{"encoder_arch": "convnext_v2", "model": "contrastive image-text model", "dataset": "photos of plants and fungi (iNaturalist)", "train_examples": 90422, "image_size": 32, "crop_scale_min": 0.7, "horizontal_flip": true, "translate": 0.12, "color_jitter": 0.2, "tokenizer": "word", "vocab_size": 1482, "loss": "softmax", "embed_dim": 384, "encoder_isotropic": false, "encoder_norm": "rmsnorm", "encoder_activation": "quick_gelu", "encoder_mlp_ratio": 4, "encoder_inner_norm": false, "encoder_moe": "top_k", "encoder_num_experts": 16, "encoder_moe_every": 2, "encoder_expert_mlp_ratio": 0.25, "encoder_experts_per_token": 2, "encoder_shared_expert": false, "encoder_patch_size": [2, 2], "encoder_depths": [4, 4, 4], "encoder_widths": [48, 96, 192], "encoder_kernel_size": 7, "text_encoder_causal": false, "text_encoder_width": 256, "text_encoder_layers": 10, "text_encoder_norm": "layernorm", "text_encoder_norm_position": "pre", "text_encoder_activation": "gelu", "text_encoder_mlp_ratio": 4, "text_encoder_head_dim": 32, "text_encoder_fused_qkv": false, "text_encoder_bias": "all", "text_encoder_qk_norm": false, "text_encoder_parallel_block": false, "text_encoder_inner_norm": false, "text_encoder_moe": "expert_choice", "text_encoder_num_experts": 8, "text_encoder_moe_every": 2, "text_encoder_expert_mlp_ratio": 1, "text_encoder_experts_per_token": 2, "text_encoder_shared_expert": false, "text_encoder_positions": "learned", "residual_init": "none", "optimizer": "normuon", "muon_scale": "match_rms_adamw", "lr": 0.0021, "momentum": 0.95, "nesterov": true, "orthogonalizer": "newton_schulz_5", "adamw_lr_other_params": 0.00087, "grad_clip": 5.0, "steps": 7200, "batch_size": 256, "epochs": 20.4, "lr_schedule": "poly", "final_lr_fraction": 0.01, "warmup_steps": 360, "weight_decay": 0.2, "adamw_weight_decay_other_params": 0.01}
Rows from expert 11 of block 9 of the image encoder, named by matrix and row number. Rows with one number belong to one neuron. Each number is 128 + 24 x the weight over its row's rms, rounded and kept within 0 to 255. All counts start at 0. Numbers have three digits each. After the name is the row's rms in percent of the matrix's.
# up: expert up (encoder.blocks.9.mlp.up, 16x48x192), inputs 0-95
# down: expert down (encoder.blocks.9.mlp.down, 16x192x48, transposed), outputs 0-95
up.0 095:112165057145158122192137126132109054106104164119106130143117119130120159117129153152149112137141128142161107138116127143095155087134107103125135105103165187098116129108145133130142188108128122120137138120170132130101163069099069145133121088112165125140123157139146184142120137172114103127
down.0 093:103157133150095155081122122132112099158110124095162145131159119118096183122104071134130122127071128133124142094067136129081145099105097170117141125142111103169124144136184113093097101134112149134143122121123163148106128136154114113152115138097103131137098117149116133103103141170087127146
up.1 098:126096165125126067125136174134135129099133129095142107149123139119141121116143094150147141127136138104122138160126157122153127115088158128120159103094174110114151108157148096137137169055156094100137123178123088115137145125140122105136132029156142125124136123128150129102155108124141172129
down.1 101:100131144135058162117146134133177138093144126116126126116105162107148156115119161133106099120147115148116149099140130087120116128125142144141108136178113125169128136102110133153139128152134136141096141126107118168112081175127145142126141127140134138131176132199141112159120167120142090101
up.2 090:166145129160175132169103084117160140132087108136145142150156163165140132128143137135090116108188117151170128135103130099140107122112146127160144115128143097164156099144155122108159105120143126177088105174135121101126110099101209147132111171114116123108135155102111136145157164148167144170
down.2 095:146111103095153091127112123155172117139106152146117141078132150163082113103143156118102119146129112161159115130108111135119132149134142097077109129124112130088100128153135149118186113110131133123164127103128124136173120103123126139142183097122108121159142121116074122129117103149097089093
up.3 102:094157144158102146135140131147129169082109140159155107104113161129129125174128098112131144114130126101102138148117116124129113132120089110104137113088134096118117124130129106129141180152119118141119163129124126125122103102158177140120134188166162147150109150147151099157133139166104128122
down.3 102:140151115151124134099148132102120121139124104133164122160119188110183122106117114135141085083114134120120118132148104154165137122111151109093165132112102093157127088128161116180121132079113110103144143127090141129136148102165152173151126107119147138146141136130098154123113128111161131112
up.4 097:142115056118139115097099123120156160099080102117121122160137126146086112109153168127070122164143154139105088131103107147158174169133090157138100075109135096101120090141136157115121146129090124121147128137120096160118131163133134121159149125115155137162115137120142153172113153174074135130
down.4 097:162143152148098114158155127124145111139146139115137118179086098141145140111130115097141089076133138140125127145133112140154142093173133133174117160123088111142147158126149094138132154134155121154141122127119150111134134128120185094126138189108130109132148149097151142111131108113102146126
up.5 098:108156124100146162139142116128109127146124126176135108102128138118082134143128092153126142178167123136097131126097131100097118115126059140127115084152121129181121131131131126127096122139153129116165131140105079105127147095122119095127151135164102154109114176126134098118124158141126152143
down.5 107:095126087130150137123170150133099136116135127132183126140107126100122120145146121149125104139117170122121135176146083128129126173130126141140073105142159136131104164105144157154117124110122109153126144095122156158085115121140132183113136110167098103115138166141103137138158081121133156165
up.6 105:136133105147119106106118130157096117124137149141125136109157128142120122100132162141145110120158126143115119123083114118126117125154135147120137154126118148155130093114114097127135085060135119118096136130136159109147095043123110136171145109152061122116130135108112189118085106133128156127
down.6 102:134114135166191125183106133136120156149132121123121088122117141124141151115183141133121148121134135115121158142125124151122098130121111087097126109141154124084143125145128092111140094138160157126126141094109170106112137137154151133152159075136161088126130096116119159096118131129132109137
up.7 105:086113174132125135170150140174158134114098129146080148113135133111151118139159185121124097142131126130125156129108126122151106111151150118146130111142169146122127110095144124118151155084120079149110123131132130123095141081106201113148130133141107137062125084119143156123152123119169146173
down.7 098:133068094132111161125162155125144158123159145154139109096118129129149162118151163122104129156105119158093121088133115160134173159130085093139099142120132111110130114105134100155133130144113107077074110072129108156144138131142107150096084158123126145157098101122092141131174118119117146114
up.8 092:099115116170124112113111144138122114113094176144106130097121115098156178122151126105150125125128105160141144142097128170128166133095145119175119097112093165187083150091153137160103168092163111087146149162128108125128173116112102127136133134121163129142141142138109100167151133121114183123
down.8 102:120107146144119116150136098122135143103106152179143109111080131099120117127091096137124119111111147148113097141148137143157093162100074089137180158142127140127131092114176170151128104159133163156092159111089136152129167149135118082144164114170127122106153098136083139126157107104129141116
up.9 100:098117102151106137094146103129110132111152124139115112176153167176130102123122144124125101115151143161120143138133130115154117128120145148131111145192113144084151115071139099155166122110093102136080144117085126151113165117164118130140170171159155099146104129152130130120120113138109146114
down.9 095:166134126139096109141152111138141157127158167136149106159078073135162151114113130116112133138095143141073135116152091159137155165096149118103121140074161109167083127146126109147106116167113087065158118113135128152130138146185119137134121122137088121145143149152118117105103132121132122089
up.10 097:123131063087115161118125101141147141141129084100137128094130137108133115136137136128125142120124152110119124142086074139090088145134138123108122109149131104139121136134106150115122110118129132146095079142179128159149155109117180155102118106105136151135128109135109114085093157132188163121
down.10 099:101120146152156097152145123141123138172122164152146098116170111177074136122118141152142134117132157131181135116139110090161152138154144118123188135148111161130163140141106127129173135140138106147108115124122165124139123150142149116124112173099098117115136150111151140124120112141137126135
up.11 102:119133156132141157121112175137097121145134120164122157141103143063130092159110122137168139134127113116088138129138170115146147061134136132130117164100106166164193167115129105097156132086100116082172155148126126177104151177097088104117136152118145150134141130138166150109089143135159129154
down.11 103:162139166126138147126115143139109136109126088142144096083177156136139126153151094134108128146098119123116145070108127145094163135098140101134117142180123123139135130131141087156128153175143114114102174116143135093165153129134094151144147132131126089101132122209143156131101139141140092121
up.12 096:153131084141126114123125144141116123108137122121124117182123097126140130132091155137097129114127139151130126136159112149173064130149121123111146139146113162133090115114083141143154150086156132098156148201125115141144153134129099075123138159176110099104147093138108103106172103148159122142
down.12 090:124115162132154125133135148127099120098148153181141145141117102115170172125105133063138107129101129142143109110079136133134123139140096159106110137111084095155133142105116147129085173155105094110102109147130121149141085107138111086126106090094100144139126131112092073166125171155153130144
up.13 107:129141114139146116168154118133132175112116142090180098140175136120101095139116158121134133132120151119101073110178120149120137119119154128114145135141129164100153106152150102121130142124129090121145124124136106120160123118131134120111123119135110143143157094087115136153117109128100126164
down.13 109:118161161154073142099140155137137080131151125123156112124161145122158079133151095128139185139116125159111106118178122153141129126109106155116095117092110148132126159114112115174132129076152166155123174151116100180136134114175127125177119140152103125145094096119118097134103128127106074115
up.14 105:167136184140131149138131094109119156096153138156142129142172157117088129133112136127102110151129179104145152128074120082180098131138164115106122104174121108170156109101102129111143145169117136124135135136147111123115123148083103115100153129158077153148103101105126127114147145198118119174
down.14 108:129142139112119108121117112119131136123169156137131130100148173118147146155159131146120087129123105116124115155129174109142186161179141135110121087087138140124117122122137132146112103147146119152108122151095093096122118120170102172115138129099153081094117116100150115157119090156117115166
up.15 094:110153067132106106158143115100106125101149166169170122086133178131117123151135177123104131138150140147125100128111130104140155139144069131140060129113137133111101100151120155142102104157073146114163125131148147127138105086115094137135150132136099121128125153121117120102124161166103115128
down.15 095:113130088119147108181133106125146172121142136152089127153155136133133117123124168118141132125132141146137132155139171107098145094125119139164169150116131113175116084114129111132103145128134147150148127080090135103131098147120080116102091128123118121143086144123161135115107109142118129173
up.16 102:166129091102138137089119129112147138160148100146154129130108172093101111112131078123086148178139155109098128126164126089161158135113108124118127126125100115109145164136131102159158158117031119140104129128151083159081140088119118154129138131132111099106133128087123103150121186159115104126
down.16 101:121122125141103187131159184168117139131120110110137133116128124103108159106149124104109169136129111111114120163127116078122150111174150084122089138117138161152092140084122134095122115174116137167158116129167158111097110110117113110155107143120142141159050099122158138174126114105083118157
up.17 093:135134153119150099123123110106127152108125157110145118086116160130155160103130071123097124079112123114109135104090145154149140134111111140120156141121135122106115134149154138145129122114077190160164092091094173129160124121122103162164124079075148123116108121126101124096142174184108099086
down.17 096:172129172176153105128126117130130134149157154104100136122160140140108167078090064088111156098127133148116136121150134106085114139133145096138123110125159161138150104086093142102133176136102146108123111140168139155103160148146116148091119160139143129112114108154142096137154127128141141142
up.18 093:120107100112183124191120143101137118115099175091114154169138087099148109116126172115104138157117131099123117118114095104123169138115103133108121155104122152132138158156161103141117130147119104150131173134105127110098126144128132132124138082119133129157139094122125156163152111083114095145
down.18 090:130136112105146173102108148102173151146121102084122126126169122161122116106149137167120106131063115098142174150061115147133107129124115117129092115121116132130152144138053121122082127118105127193122078129160137164123152110150063177099117158147145140099122115104145101127086145108112114083
up.19 096:105131134131096181124142150123155156148148134137103114109126121097127132158115183129124139135166107111106140094109133151147138120145131143111145131127081118101174135135159093150111130156162121138087075060151134102130157124109157125137088122141119110120119136157158122142121124147105101160
down.19 103:103151135142064130141099130131126129166150135113164132159171126156119106120152120116148158140167081115148136111167120116173139088144174163119090129133157142154120115134125161155111128116076120125159135157100129105102144134118086125138107096154146133121151131113100079119116134081127128127
up.20 106:136146103120163138110106139127122128135126096132144132109125133145135130162117131113136110110124148116157118105134147165125114148167134127119106053101127094133122101109100101150141154156146157115077058120153108116123134138104083101107115140182136138111112150106109125144103171140100171127
down.20 095:150120180106131092152147141116134079139078103155128184127155157132095132128124113140110146129115136109173132102108156150140160151118132087154126129154107154152118118111085130066160142129106123120157152163168114136141137147126158170132149116087097135124095132129103087128118136153099116132
up.21 105:155118132136147166135121177136177124171166142119161139081145166098127138131115131125148122156093127092154111141140120122115200159138152136139099124135114174133165106166121128144106107144126150129145130126129154126113144106128097137114148135109117107130166129091110152100118120091111120138
down.21 104:125164119095157119106100122092133175114148133079137101119130116121077116157143149104137092138096132151111115101144108106139110124103087164147111091112109147077134135139103125103109151153087145159131135148146091142154141123139151113144134111166159142117104142147120149142199097151142147120
up.22 104:117123124122146136131106164135103152165100119137128118124159167122139136097125161122099147153119103118112154135143108100101156116135087149150138132174108147138206143132154170119154166129086120140155118164127083118123117073126186143125083137123136100186136155139131135132114140133110125140
down.22 100:100153132109149120126098136140069150146096155111140129143115157143144113174139120150092122128120145111100103137158092142098125110168144096103155094045100142140104121121121129148101089127163081093101122119141163164117111119126146087166154124128111091119105113117057161100110119124131096125
up.23 100:122163180122144136107130121148119088119141127143117102129149151151133146172125148092122121096107139114148112142173131124117142125138104132127148134120153114159109079112102152109144139167114120161147199139098168104145093079132115190135135146166130116126128102096144184148117118101167086112
down.23 091:137188128126113129080131100120125125159155116090130142126179118124135092088208130138173139166127128102123128105128094152117169147072149154122112094139164141096094141133110133158122080116092072112143125167116133176142131135157130153127117120161093109145105128136155112123123148120147128130
up.24 103:133111202151132126151110147126159101148133109128147104107128096152155148120103189126104137104122127162167140117109165132127142132130140130105122119114120139118144077118110139150148142152200174110123120121116111106106148103088144110106162125193137168137121103124153133093161042142135086097
down.24 101:084079112149105136157153152200187172141141145137117083123104083119128124091139121162154162130158093136158099127132121088152155135118115120043109096173122121135119167103123143158127133131159140120164131134146124124130106133152170134179086116116103121101181133134125133141149122142118165119
up.25 101:101160154142154131147152145121129120152132158104152118144127105123114089119125157124100128127102149129092134147146154128135163115120077125159138164120156150151116126131131143108149130134050112127170146083133092127106128087101085173127146136155128134139125150136149121108150150155123110148
down.25 095:138137145095121082127132165106111118156120102118113149100129154137140115156137127154084138151112155138134107116102094119106126107146158155178135155161160136148133139102164132055097110136140091134147084154112160103154096085136119147073138121117137115104100138159107128136187101151112081142
up.26 102:125129106131107050186129106134138119152135095189137103133090122119134122109132129099115105109129151124159164101124153129136118143144111114166113089126170107139123123138101139096113099161139121095136113103116108157125114139114104128090134144134132118133136121115110103108136137141109077133
down.26 104:117097138090130106144117106141127140114118129107058145153130172130090156123083144147146144097133124117153118098124142133060106112094124133108135084101145129080155078108146084098125153152106137131108126130174118105153137142109127096120126104108112101100130149124156153121113144147127166158
up.27 098:138126187110123176170145160127170138158143123125128122131106139049143129125161187119127129156135101115073132109126119120126106150137146122096133145107107122167127152128134120115073169124132122073135110070132124133140120130125086160137154132103100111122128142146111143117124117122143117140
down.27 103:141133131141122131109106175130115095098106094116127155139166080114138108152162107152116108119151134133074185119127122107146093136117138165123182122119145152104138191128110159136143135087089139126136146161150134145145118140122134116128158158129128127109149166095116137150130165088189133110
up.28 103:117166108107113142192151118120119090126110124154118125160114145125107155132135204143158134102132131168113110154134100151134157189142127146116108116130140128084143108119172156143176129141153084106137138087166123122120108135143204081127100143111117129098134125160095113147132103167128120151
down.28 101:116162095172106133107167122125119104092132131102126150146118159151086077135184136161104111107142125132156124133121098122104110136138119110138137091131112149176096144124095125142137123133139083072093139147132154131141121180135088149112128046118140133151120116099117164096112118149145125157
up.29 100:083160090099123143102110134100099147104114112110096121122125150086114142180134104103119147186126124168097159140125139116116147159162099137127125115128124133090108152176140170142129152075139118086110119132161092117108117137123130102169153113144121119099153116117127138145090105096143154140
down.29 105:158149173085093131094105143146125125104120108097137114123105099111138130159155106165157113115131148094122124164154143144161145124138141120146149140098139148140147119103118133171106146154142128120132176121097119167115070101115151184083134100140139146129116118146149112152137124130137117133
up.30 096:140142053120128118130131097091153122123173112119118138149107151147125165124109137131123146140121065133168126131121122122116111131122132135149132169115136098128124081122106089113113166118141155088140141154134127128161114105113055129155154174130133093115132089150139124128134090097118143100
down.30 097:140123109129118095118146120119088111103131136131167160125117084107177139123120164112110167132128116101157172151126129145123143112160109124140141114149119181128122140142109127149063187106134134146173146117121170112127150144122130139087104170130126143154145170120104136147089123132157169154
up.31 110:146151133132097119155136126152090099159162143172088139079150128148112121119087120131143128144121120151107089127059082102115122118143166106163170091129147123119134133136107136123144094131112126126145161107108108148150103168095140114144116120125117132120110129146127157105129118189147128138
down.31 109:137079120126096120186132126122117134128118103135142107150147123160143112144100128097139177107157117174126100139072172134181109153171105121159090136133149122107130108115116150070146143126090129114113069135158111093072103097124145123130163123145140143121130156171137127144175132123140116155
up.32 098:095126116122137169046105140118149072128104129142128120111141149149120105131128174139178119093121120169108118110148134146110136106127111164111095085118176094088130131161116108146128105089105110122158122100131139144112124117087110126122119148127066134086116143103178171094105139146119138115
down.32 106:096116137115114126123144139136109165154125131164108115069097176116109130092130146122122119109146126121139146111111145102139140146105143150166141124098151084111153089089140144133100148175180142113134097115185105092157086118125130111133099098134111151109131188153153119113153126140082151170
up.33 097:144116129134130143166155125148120143128129111114110136145184145081103109102121160115125113148107094131099129121117141154111084118152104109139158132134139182146145101082090118123117118113171121155132191146084099121129140079118137130133089157135155150160130149107128119121112099110148115137
down.33 107:133150104129108141124115135115073131140137110118151133156124145120095136116078105169105122128156139135089146135136137137139144147157102129140140139157134130183092145166108169090117097119156117103121120116128156167102150149117156132100165123072116145132112145173149108146155139136147134124
up.34 098:180100155134127090142109150121169118122144117128128125110153201128143147118127122137125146142138123143129160130127090147131141123159079140145160150136093120149142128137100127090159179111075114106095153193085157101152142124100105156106124123169155139161125135131134098119116137146144159096
down.34 094:146135144122156120128128122098150138151096067105157128125112192125136146159145094134108111149112136148109128108127146135190125120127142104117143139107109158133094084152129110093145110103123114162144110138144133144172160128141164120131127139155101119105164067119085120141089115109109207133
up.35 112:159124137163122136083114135112158083097106145135145146139120163128108152144105153133154117128135147112082148134130104146128132102132148127128156172192121190150131119123154144108096110101148123140144111103097134085163102111131122134101129132088094118145133125118110146143141188143106137171
down.35 107:157168154110157175147082135158162145171141143119125124128129120151090115092119171101112099105176112167158107102148135170139163111114103120146100115082108075111095127138137130153113105117107147118173100114146133125140183133152132127123086124107166165105117097107135089143090127150127157152
up.36 102:093149138127130136161115148128156130137080146129138120155093150174102117116161103119104091140159163087136100169147101138140141102129097117108136087124101104163143179144125130130114187156155124133131149133145170135116128171127093156141104136147130143139100160149148119121135124154124162151
down.36 097:156131093116104143152147152143137092158121155158074153069146133102113163129121084132120154126115145096124125097083106120121133135117131094143094106136140105120111138154121125130145174123147142141173113114146106099116105103156106166170093113134108137106098116132148144123154151065120125130
up.37 098:151134184128137088133140121140106164141145152096125087124143173084161158073140176132106124128140114134129134073153130116115113112130135155130143149152150104129141091112135120143161123115105109127159140151097162145107109096135147162167080122169132127129123130143155147114145119122100121077
down.37 098:149109112122146159083130074138123155146109101101126120089121155111185173106139120118109107121110123115092148143160144135098101134140130126134171125147107124131161100127122112136075114161161134137140143123111136149116110142115161150111129108156144109179107074122148054091135141142100153123
up.38 093:083106104112094145117146121136147077090143143133128123124161118159139152075109134121161145108125147168101094161103125067151104107095130113108139137128148118117117088170110099110148070111061140108120151137121126130148135074122099149141116142093146141125114160130151142105123094097169115118
down.38 096:093154105162126110112107126123107124124121114119102102138123123100122109145088172165079117136168168084132130108115114092105157149104131155114098110156112110099172151115127117122119070137169128119103101128094112137144148155109158113117105096139106110101114133191124131098133125142155103095
up.39 094:161146106126143128105152138130115101111139150108138123130088079195158142132112201123062120140096147143101126148189096110097115150083149127120129125111132177154099106100112123153081073157129158157132160148164132126106127093149134171144149104105122124136138121110067109120118162159172128109
down.39 094:162149092138129099104110135128170122069161155144088135154145112144144111143145169122173136138119157115140138128147157113097098086128118158095128171121148105099109162123102107118150089123152110102142091133149123127136121127128126082131108131159142155117145134144157128122093145107146139099
up.40 095:108117155139144133107125136141127170109122122182122130138051105098143177172118161140154105134105135129127143108167163161132114076101131143148104073120107123125130131101108129165133148124161133179115070107138117128131152139094145084112125137137139129125119127164121150153144130172085159120
down.40 100:161116092115151119140119145103100135117107147152113125104103152146112100136100133137126144126129102098115154157131116163096126166124130148102097130127174114096121146131164085169130137179099115123113141150097124124111130107087103134129156105170151096132151145159156148142115167136096173107
up.41 100:145152114126141155102095134121117109096149111127102131141116124093138105146125162135165157120148120124093129104112100142139123130123162146139106140122120129124121161118131168129133119161150113105076132109131104129118139145110146117142145140129141135132155074102114110126141111138117142138
down.41 102:109106134107128173163114110138158114129133106105149107107097122134109103089139143139126130153097160068123161155141120158122134153160115140140082136124150125083085104126124137069103154144101135113133134143140113125144153126095107178126138103153130100153132143098153179175102104147084125147
up.42 107:133164077140117180137109129142166131139138191130124165131118178119126132102092123139126115162178126103101151112127091103130094093128080111118110123122094168174119154114113161122106187134125116140130104131112124128138159134115131125143178113099131126135129127164121171099122195174179137110
down.42 107:123110114149164164176146152124098178141112130138159073159103126128131103114170084129119158114137180160131090147149093094082104093141142104106129131127158090126131153130140123120124117171132137111121131126169142128089124105143140130124122063129124113078183117140142146126087156120157104187
up.43 107:213124108166126157119155116150132090134172121159145137118084118141120140139137089110134100125152141151185126145127133162147159101114108110129183091094124175142116080160145138123147097144158140198104115168113117114134139123144122141163095102114134127148124142122141124136116190151173120103
down.43 095:202130140136150151094136125128140073146150104102154074163139160128126109155117144095180103098132135186151135116121133107125143108097142115131143132146168117107144117152156087127160115101148152149127136148081149143133124124111136130112122131129161137131186106159103130134107118116135164093
up.44 101:117136169106145123118129134116098143167133137131141113113126128181142133146137140136092118138111128125111097127121142131143078119138161130111141081108103110115117113096105130150081101125093157113128158180131097126124152122158107113115144197171151128133103104165162118137146105135142114108
down.44 103:117136136122173107094095122128148166153173108118116108129159131133125153160124129131147140071085129129118159122158131099095086139064145109145142181133164133150096100139120116098138144146115117104079155168164126130120126105135141103130128189119115164141124109086154111117106132139138139085
up.45 092:045157110140141122118153120113111111149137140112123152154104135120129129116089183147131148088102100144142149127169116126140140127071120117194135095152141132153145105146111108141112132139148104119133134099107144148105133116172097152131141122188127146158133144105103140130145135144102125104
down.45 093:136127108115088128135097120111157111099136088105083156114137154147171111167153143141188134098158112155140145115121119133147074136128143125131161124115171097111117151126133167141111094130106146151150150144103158126110107118122146089090140100119118126153139139128133136135129130117125066134
up.46 102:145150143127155132150140088131138128124108118128116115099143078188087110104123130123145105159094169118132117168132109146088117130130164129136105145139113104104112093165099127158120140129145135137102099077166127142116135118143157059097095142174120120062148119100084153084106101148106155120
down.46 100:137093116102086117126114129147151112139135115126118154104152087129161110153122165117113180170185138110130087112126195118099108118146119160165166135091149151158139120123090130126120145093152147096137148150140103097090134135168154142098127109153111151141101150106127128129158104118129090109
up.47 104:104150128100129140083105139107113145090141103061095124108147126078110155109092100117135136134123128137120097101091112122166147164124164165142162113121112181191123100090135159087144112157140144109126072116109144120093078173125104120108145154143131126113128119150124137106124112135129126127
down.47 101:144100172137100114112132145116184098080115126092136107144144129131141167120135139090158147131138135071119133095139158115144114147108155111122096120186160121129128160119104161087132147142120089136106104135143136123081124125111170157109111099086119104134186116100121131132123150167075139137