A small contrastive image-text model, trained from scratch.
Model: 12.8M parameters, encoder patch size [2, 2], encoder widths [48, 96, 192], text encoder norm layernorm, text encoder moe expert_choice.
Training: normuon at rate 0.0021, 7200 steps, batches of 256.
Rows from block 4 of the text encoder, named by matrix and row number. Rows with one number belong to one attention dimension. Each number is 128 + 24 x the weight over the matrix's rms, rounded and kept within 0 to 255. All counts start at 0. Numbers have three digits each.
# v: attention value (text_encoder.blocks.4.attn.v.weight, 256x256), inputs 128-255
# proj: attention output (text_encoder.blocks.4.attn.proj.weight, 256x256, transposed), outputs 128-255
v.145:149116122135128123123117106123111156134097149116107133127157094102117114116155139138119131121139116150123124115130115137154136146146120103121131149185179165148127130119112115112148128144128113152068158119126120122117096141115106128089122146110118107127135104113100160119125103105095127109107153128090135136118118182151158108101123127108108111121123138106107167127151124122128144173112
proj.145:110132123114144153131124133132148113112105122117131112150115137154140111130111119125139102153156147106130110119126104131148155088152140154129120117106097062101127123127138118136116111119133126103158128138135121101132160124158137130171109126139130118167106143156151124104100149094131105161115090098158116134132139122085108150164149132131095144139123134157142114132112134150105096135119
v.146:144144112119154121075116119108117144138129105178161137111113129126173084120125105091175091140098142142118143166123117137102182157148119096159145116119199132173075077157142155131096098117119159151107145158147144144119101127117123098085148116134102138142092133073143131091164123116122087151130147100117125133101120170142137164101130128117114106071144134122116128114158134110144150122146
proj.146:109142125136106115162137129153131096134137133103095098124154127141097177123148135135067135157167126165148100093142151116123107109119112147123127154114112126111169186094104117149148135111139137105173133097131085105130130139151127112142120159112125139114131098192112146158133146115112128126145127157143122095139119082130157130143132142124145171155113120133149148172077140165116111171149
v.147:154143160134142164154071154118122146156100101101088140118137105110151115142098107148102125127115139111152110122104097146126092146106123136124084139148134134121142118125152133122106119167170150157141161132095132144094111119154138165103119174114098156133105099127116099161083121109124127118103096123111099089114111149110103099110120148097111131146135074122144154129138114135106097130137
proj.147:125105080106118103125167112128139129107117122144133107134095144166101144138141138147168157114114130163120131128120145110103155114129166110139144098098097127139105115144093130114102136125109059088149104130123106105154134123126070112156115089153142144100148165117124149098144141133134164108122171148153132138125161092153143151181131142186116109081127154120065097138114129119139137125130
v.148:129114123115151137141134131107126109142113123155138148106112119117197099132124108148198092174118150149100142133144152158121119118112153166096163124118109110099129109125087134125160140139149156115147126125130118099121146101146137115104112124141140159106119164131125138153140143130175130082133091096150100154139102088130142155122080112111131138093131076112132145087157144088122084104108
proj.148:125164118142103110125129103158130164113134140111113103166150101125084149165153131125083162119142118128143092120133120113139156139127131085168109119106148121131135146124166118102103115136137104138103132116115101153153089141119112152115150140114119115133137108142125099103120133164106134156115170126108118089112154123130132137156175130110159108130129145136148087157131111153115144134136
v.149:090125124151106051130139146157179121151147157132133077137101094169144101129152125150114113098112107145163140133129127106144059126157110114136157093137148129123071167147128127119155103111140116140143132098095112133135133104128102092136149142095151130093151117134096126161134151148091155144158125151191092135113089142130108133095159152101134094144136121130123124122130110161181149112138
proj.149:131125116083138161185084121106096096105139098132131125115090123122133133144139134103134158123103163114094124148119126172113157138099128120084159119137084160144179128129110167134136144111106146089113130143132133166108125136152089128153111093137103102123107165121139139087123111129151088122132126141102138121125151132136136163127114124131139140121131141150145116136101125108125114135137
v.150:154174129129122085146120091126105077119110149103144123122108072117158146114095190135164123119166101133092162143154103118098132174113114131135109096143159144141147076139143140117125118081139129129106127109143144157114119113125146104115155166148152084093118096097125140137128145103120090108067107174099099140142143108085142103111148117127131081133150102131119156137182126099102180108117
proj.150:108123123122130160133153120147145134114160099123126112136159175119121113132146111122088138117072136127119122124119165141133120079113131143161158143119129147125100143113127161115129108150148131111124148147090113133121120126118104129135140091105108162137106166136114088114120128144119155147164148119124163119117118149128123150155107139157114164163109143162148098130092147176156104110132
v.151:105123147158160081156146123156119122149110143139172103106111113102121159128129178090118115120169142131108090161121117135133108155151147116114122113153137106108108142130140123121125140088136129092164117098129121109133130147188098119119083105137123123128175092139134107085169129129114118157134148158153154117102171086150120119145126158100168080131094143120117098113138073149186127107114
proj.151:127131111124109175124098144099128097136161113166133142119146162136126103149138084160139131135123135117152137107152105118082133098113086126112176142134130148143135121122127128157145117138113131141088150145105128136118131120085141124149161157120133120150118147140144137147127121125126127115140107134105125121166061144090145115114135126155098170117156124124141160142102159135138130133148
v.152:141085132140156120140125143097091107112121106153143089102085181113069125099105133134109103149159120117101105124145140133165132129097173151129136148112148139089134152135149135150131091128183124127139127097092107133104111126114077150137102132105138104132115077137135113098096129091153126109106160118146166132137095130106151108134166129139110127167132154133109153122144133129134146116101
proj.152:131155140142126101105160158151133134122141124066112149104145097160144144135144128126123152136122146157141137119091122105100110098130092101125132125152145114154130087111121108130114124137108128154122107146146136111160126173135145144140136145160115136156128146099127129132151153147123156128122075129104110131136157120167106136131111140134121145125128132113110134152132137129126096130153
v.153:142156150113147130146097109073113068101106118131164134139090117125105115110112160130174104101131140130122098123105158157131097101120152162136117141099151121142135100098142119123147118147151138157111114099137145081106101143108148132114097116071139101123108135118117151100140110136126125103111141110117083130143138167113119093129108105164131152140123103129096101111132127098136126129169
proj.153:103115162154144134102158111148142175126164120130060107104158102134133132138116096139119155158112145152117126144173120125134150134132125117140102112139120121136107178170162135141137142113077130116190120131102099135158163108143125139126158167155118172156157120101145109118121177106147153143129093127096160152140151102157109160131147134077120099118141134120131099157150138154113135129086
v.154:095142103133127113157101159176136124123134162150133117159144100072125085162148127156131111159118103146142138108108122110100113110104137159122075178148154124121148168174157139108114168111126110119085097111103161117122150129151141108165149106186147134072122143095141116137096132118151117147155128147103104124118145125126156118131151146136106108153117095122127078096139121083130108082081
proj.154:140093123110152144115162101101130163180130118092148126128109107161133152117141155133110132108100148101131128153175131127127154159133151131151132094143096164126110124155105121109151145149169117143199143145114120170148128100111114146098148146123110135134161156146115107140145102147111163118135128116128124108144101131134089133180105129108175147125147121140094117182164145161136151143129
v.155:075144123097160130150147133135124151106122122085104162130100125082105134127108137145140129133136106139147098138152129119110159150123126139122142147130075142096159115135144154151075146094123132126131126104121137121140101132164143164124094094149153129111113083120152136128146138078108144132165105106134130144081084149126128126112156126155174134145101176137141152143112156137148182166078
proj.155:162134125158102167079148159150149087120132127159139099109150151169114139132135093121119153123078152120095150119103107137152102113160116125135120111150119113141122137133136105105164126144092138140092116139109118082112159099112124101148167154132113126170130145111121091140104116153124120119111143150094092149145162091113165122129090116144094106121108111107124127110128141137121117118141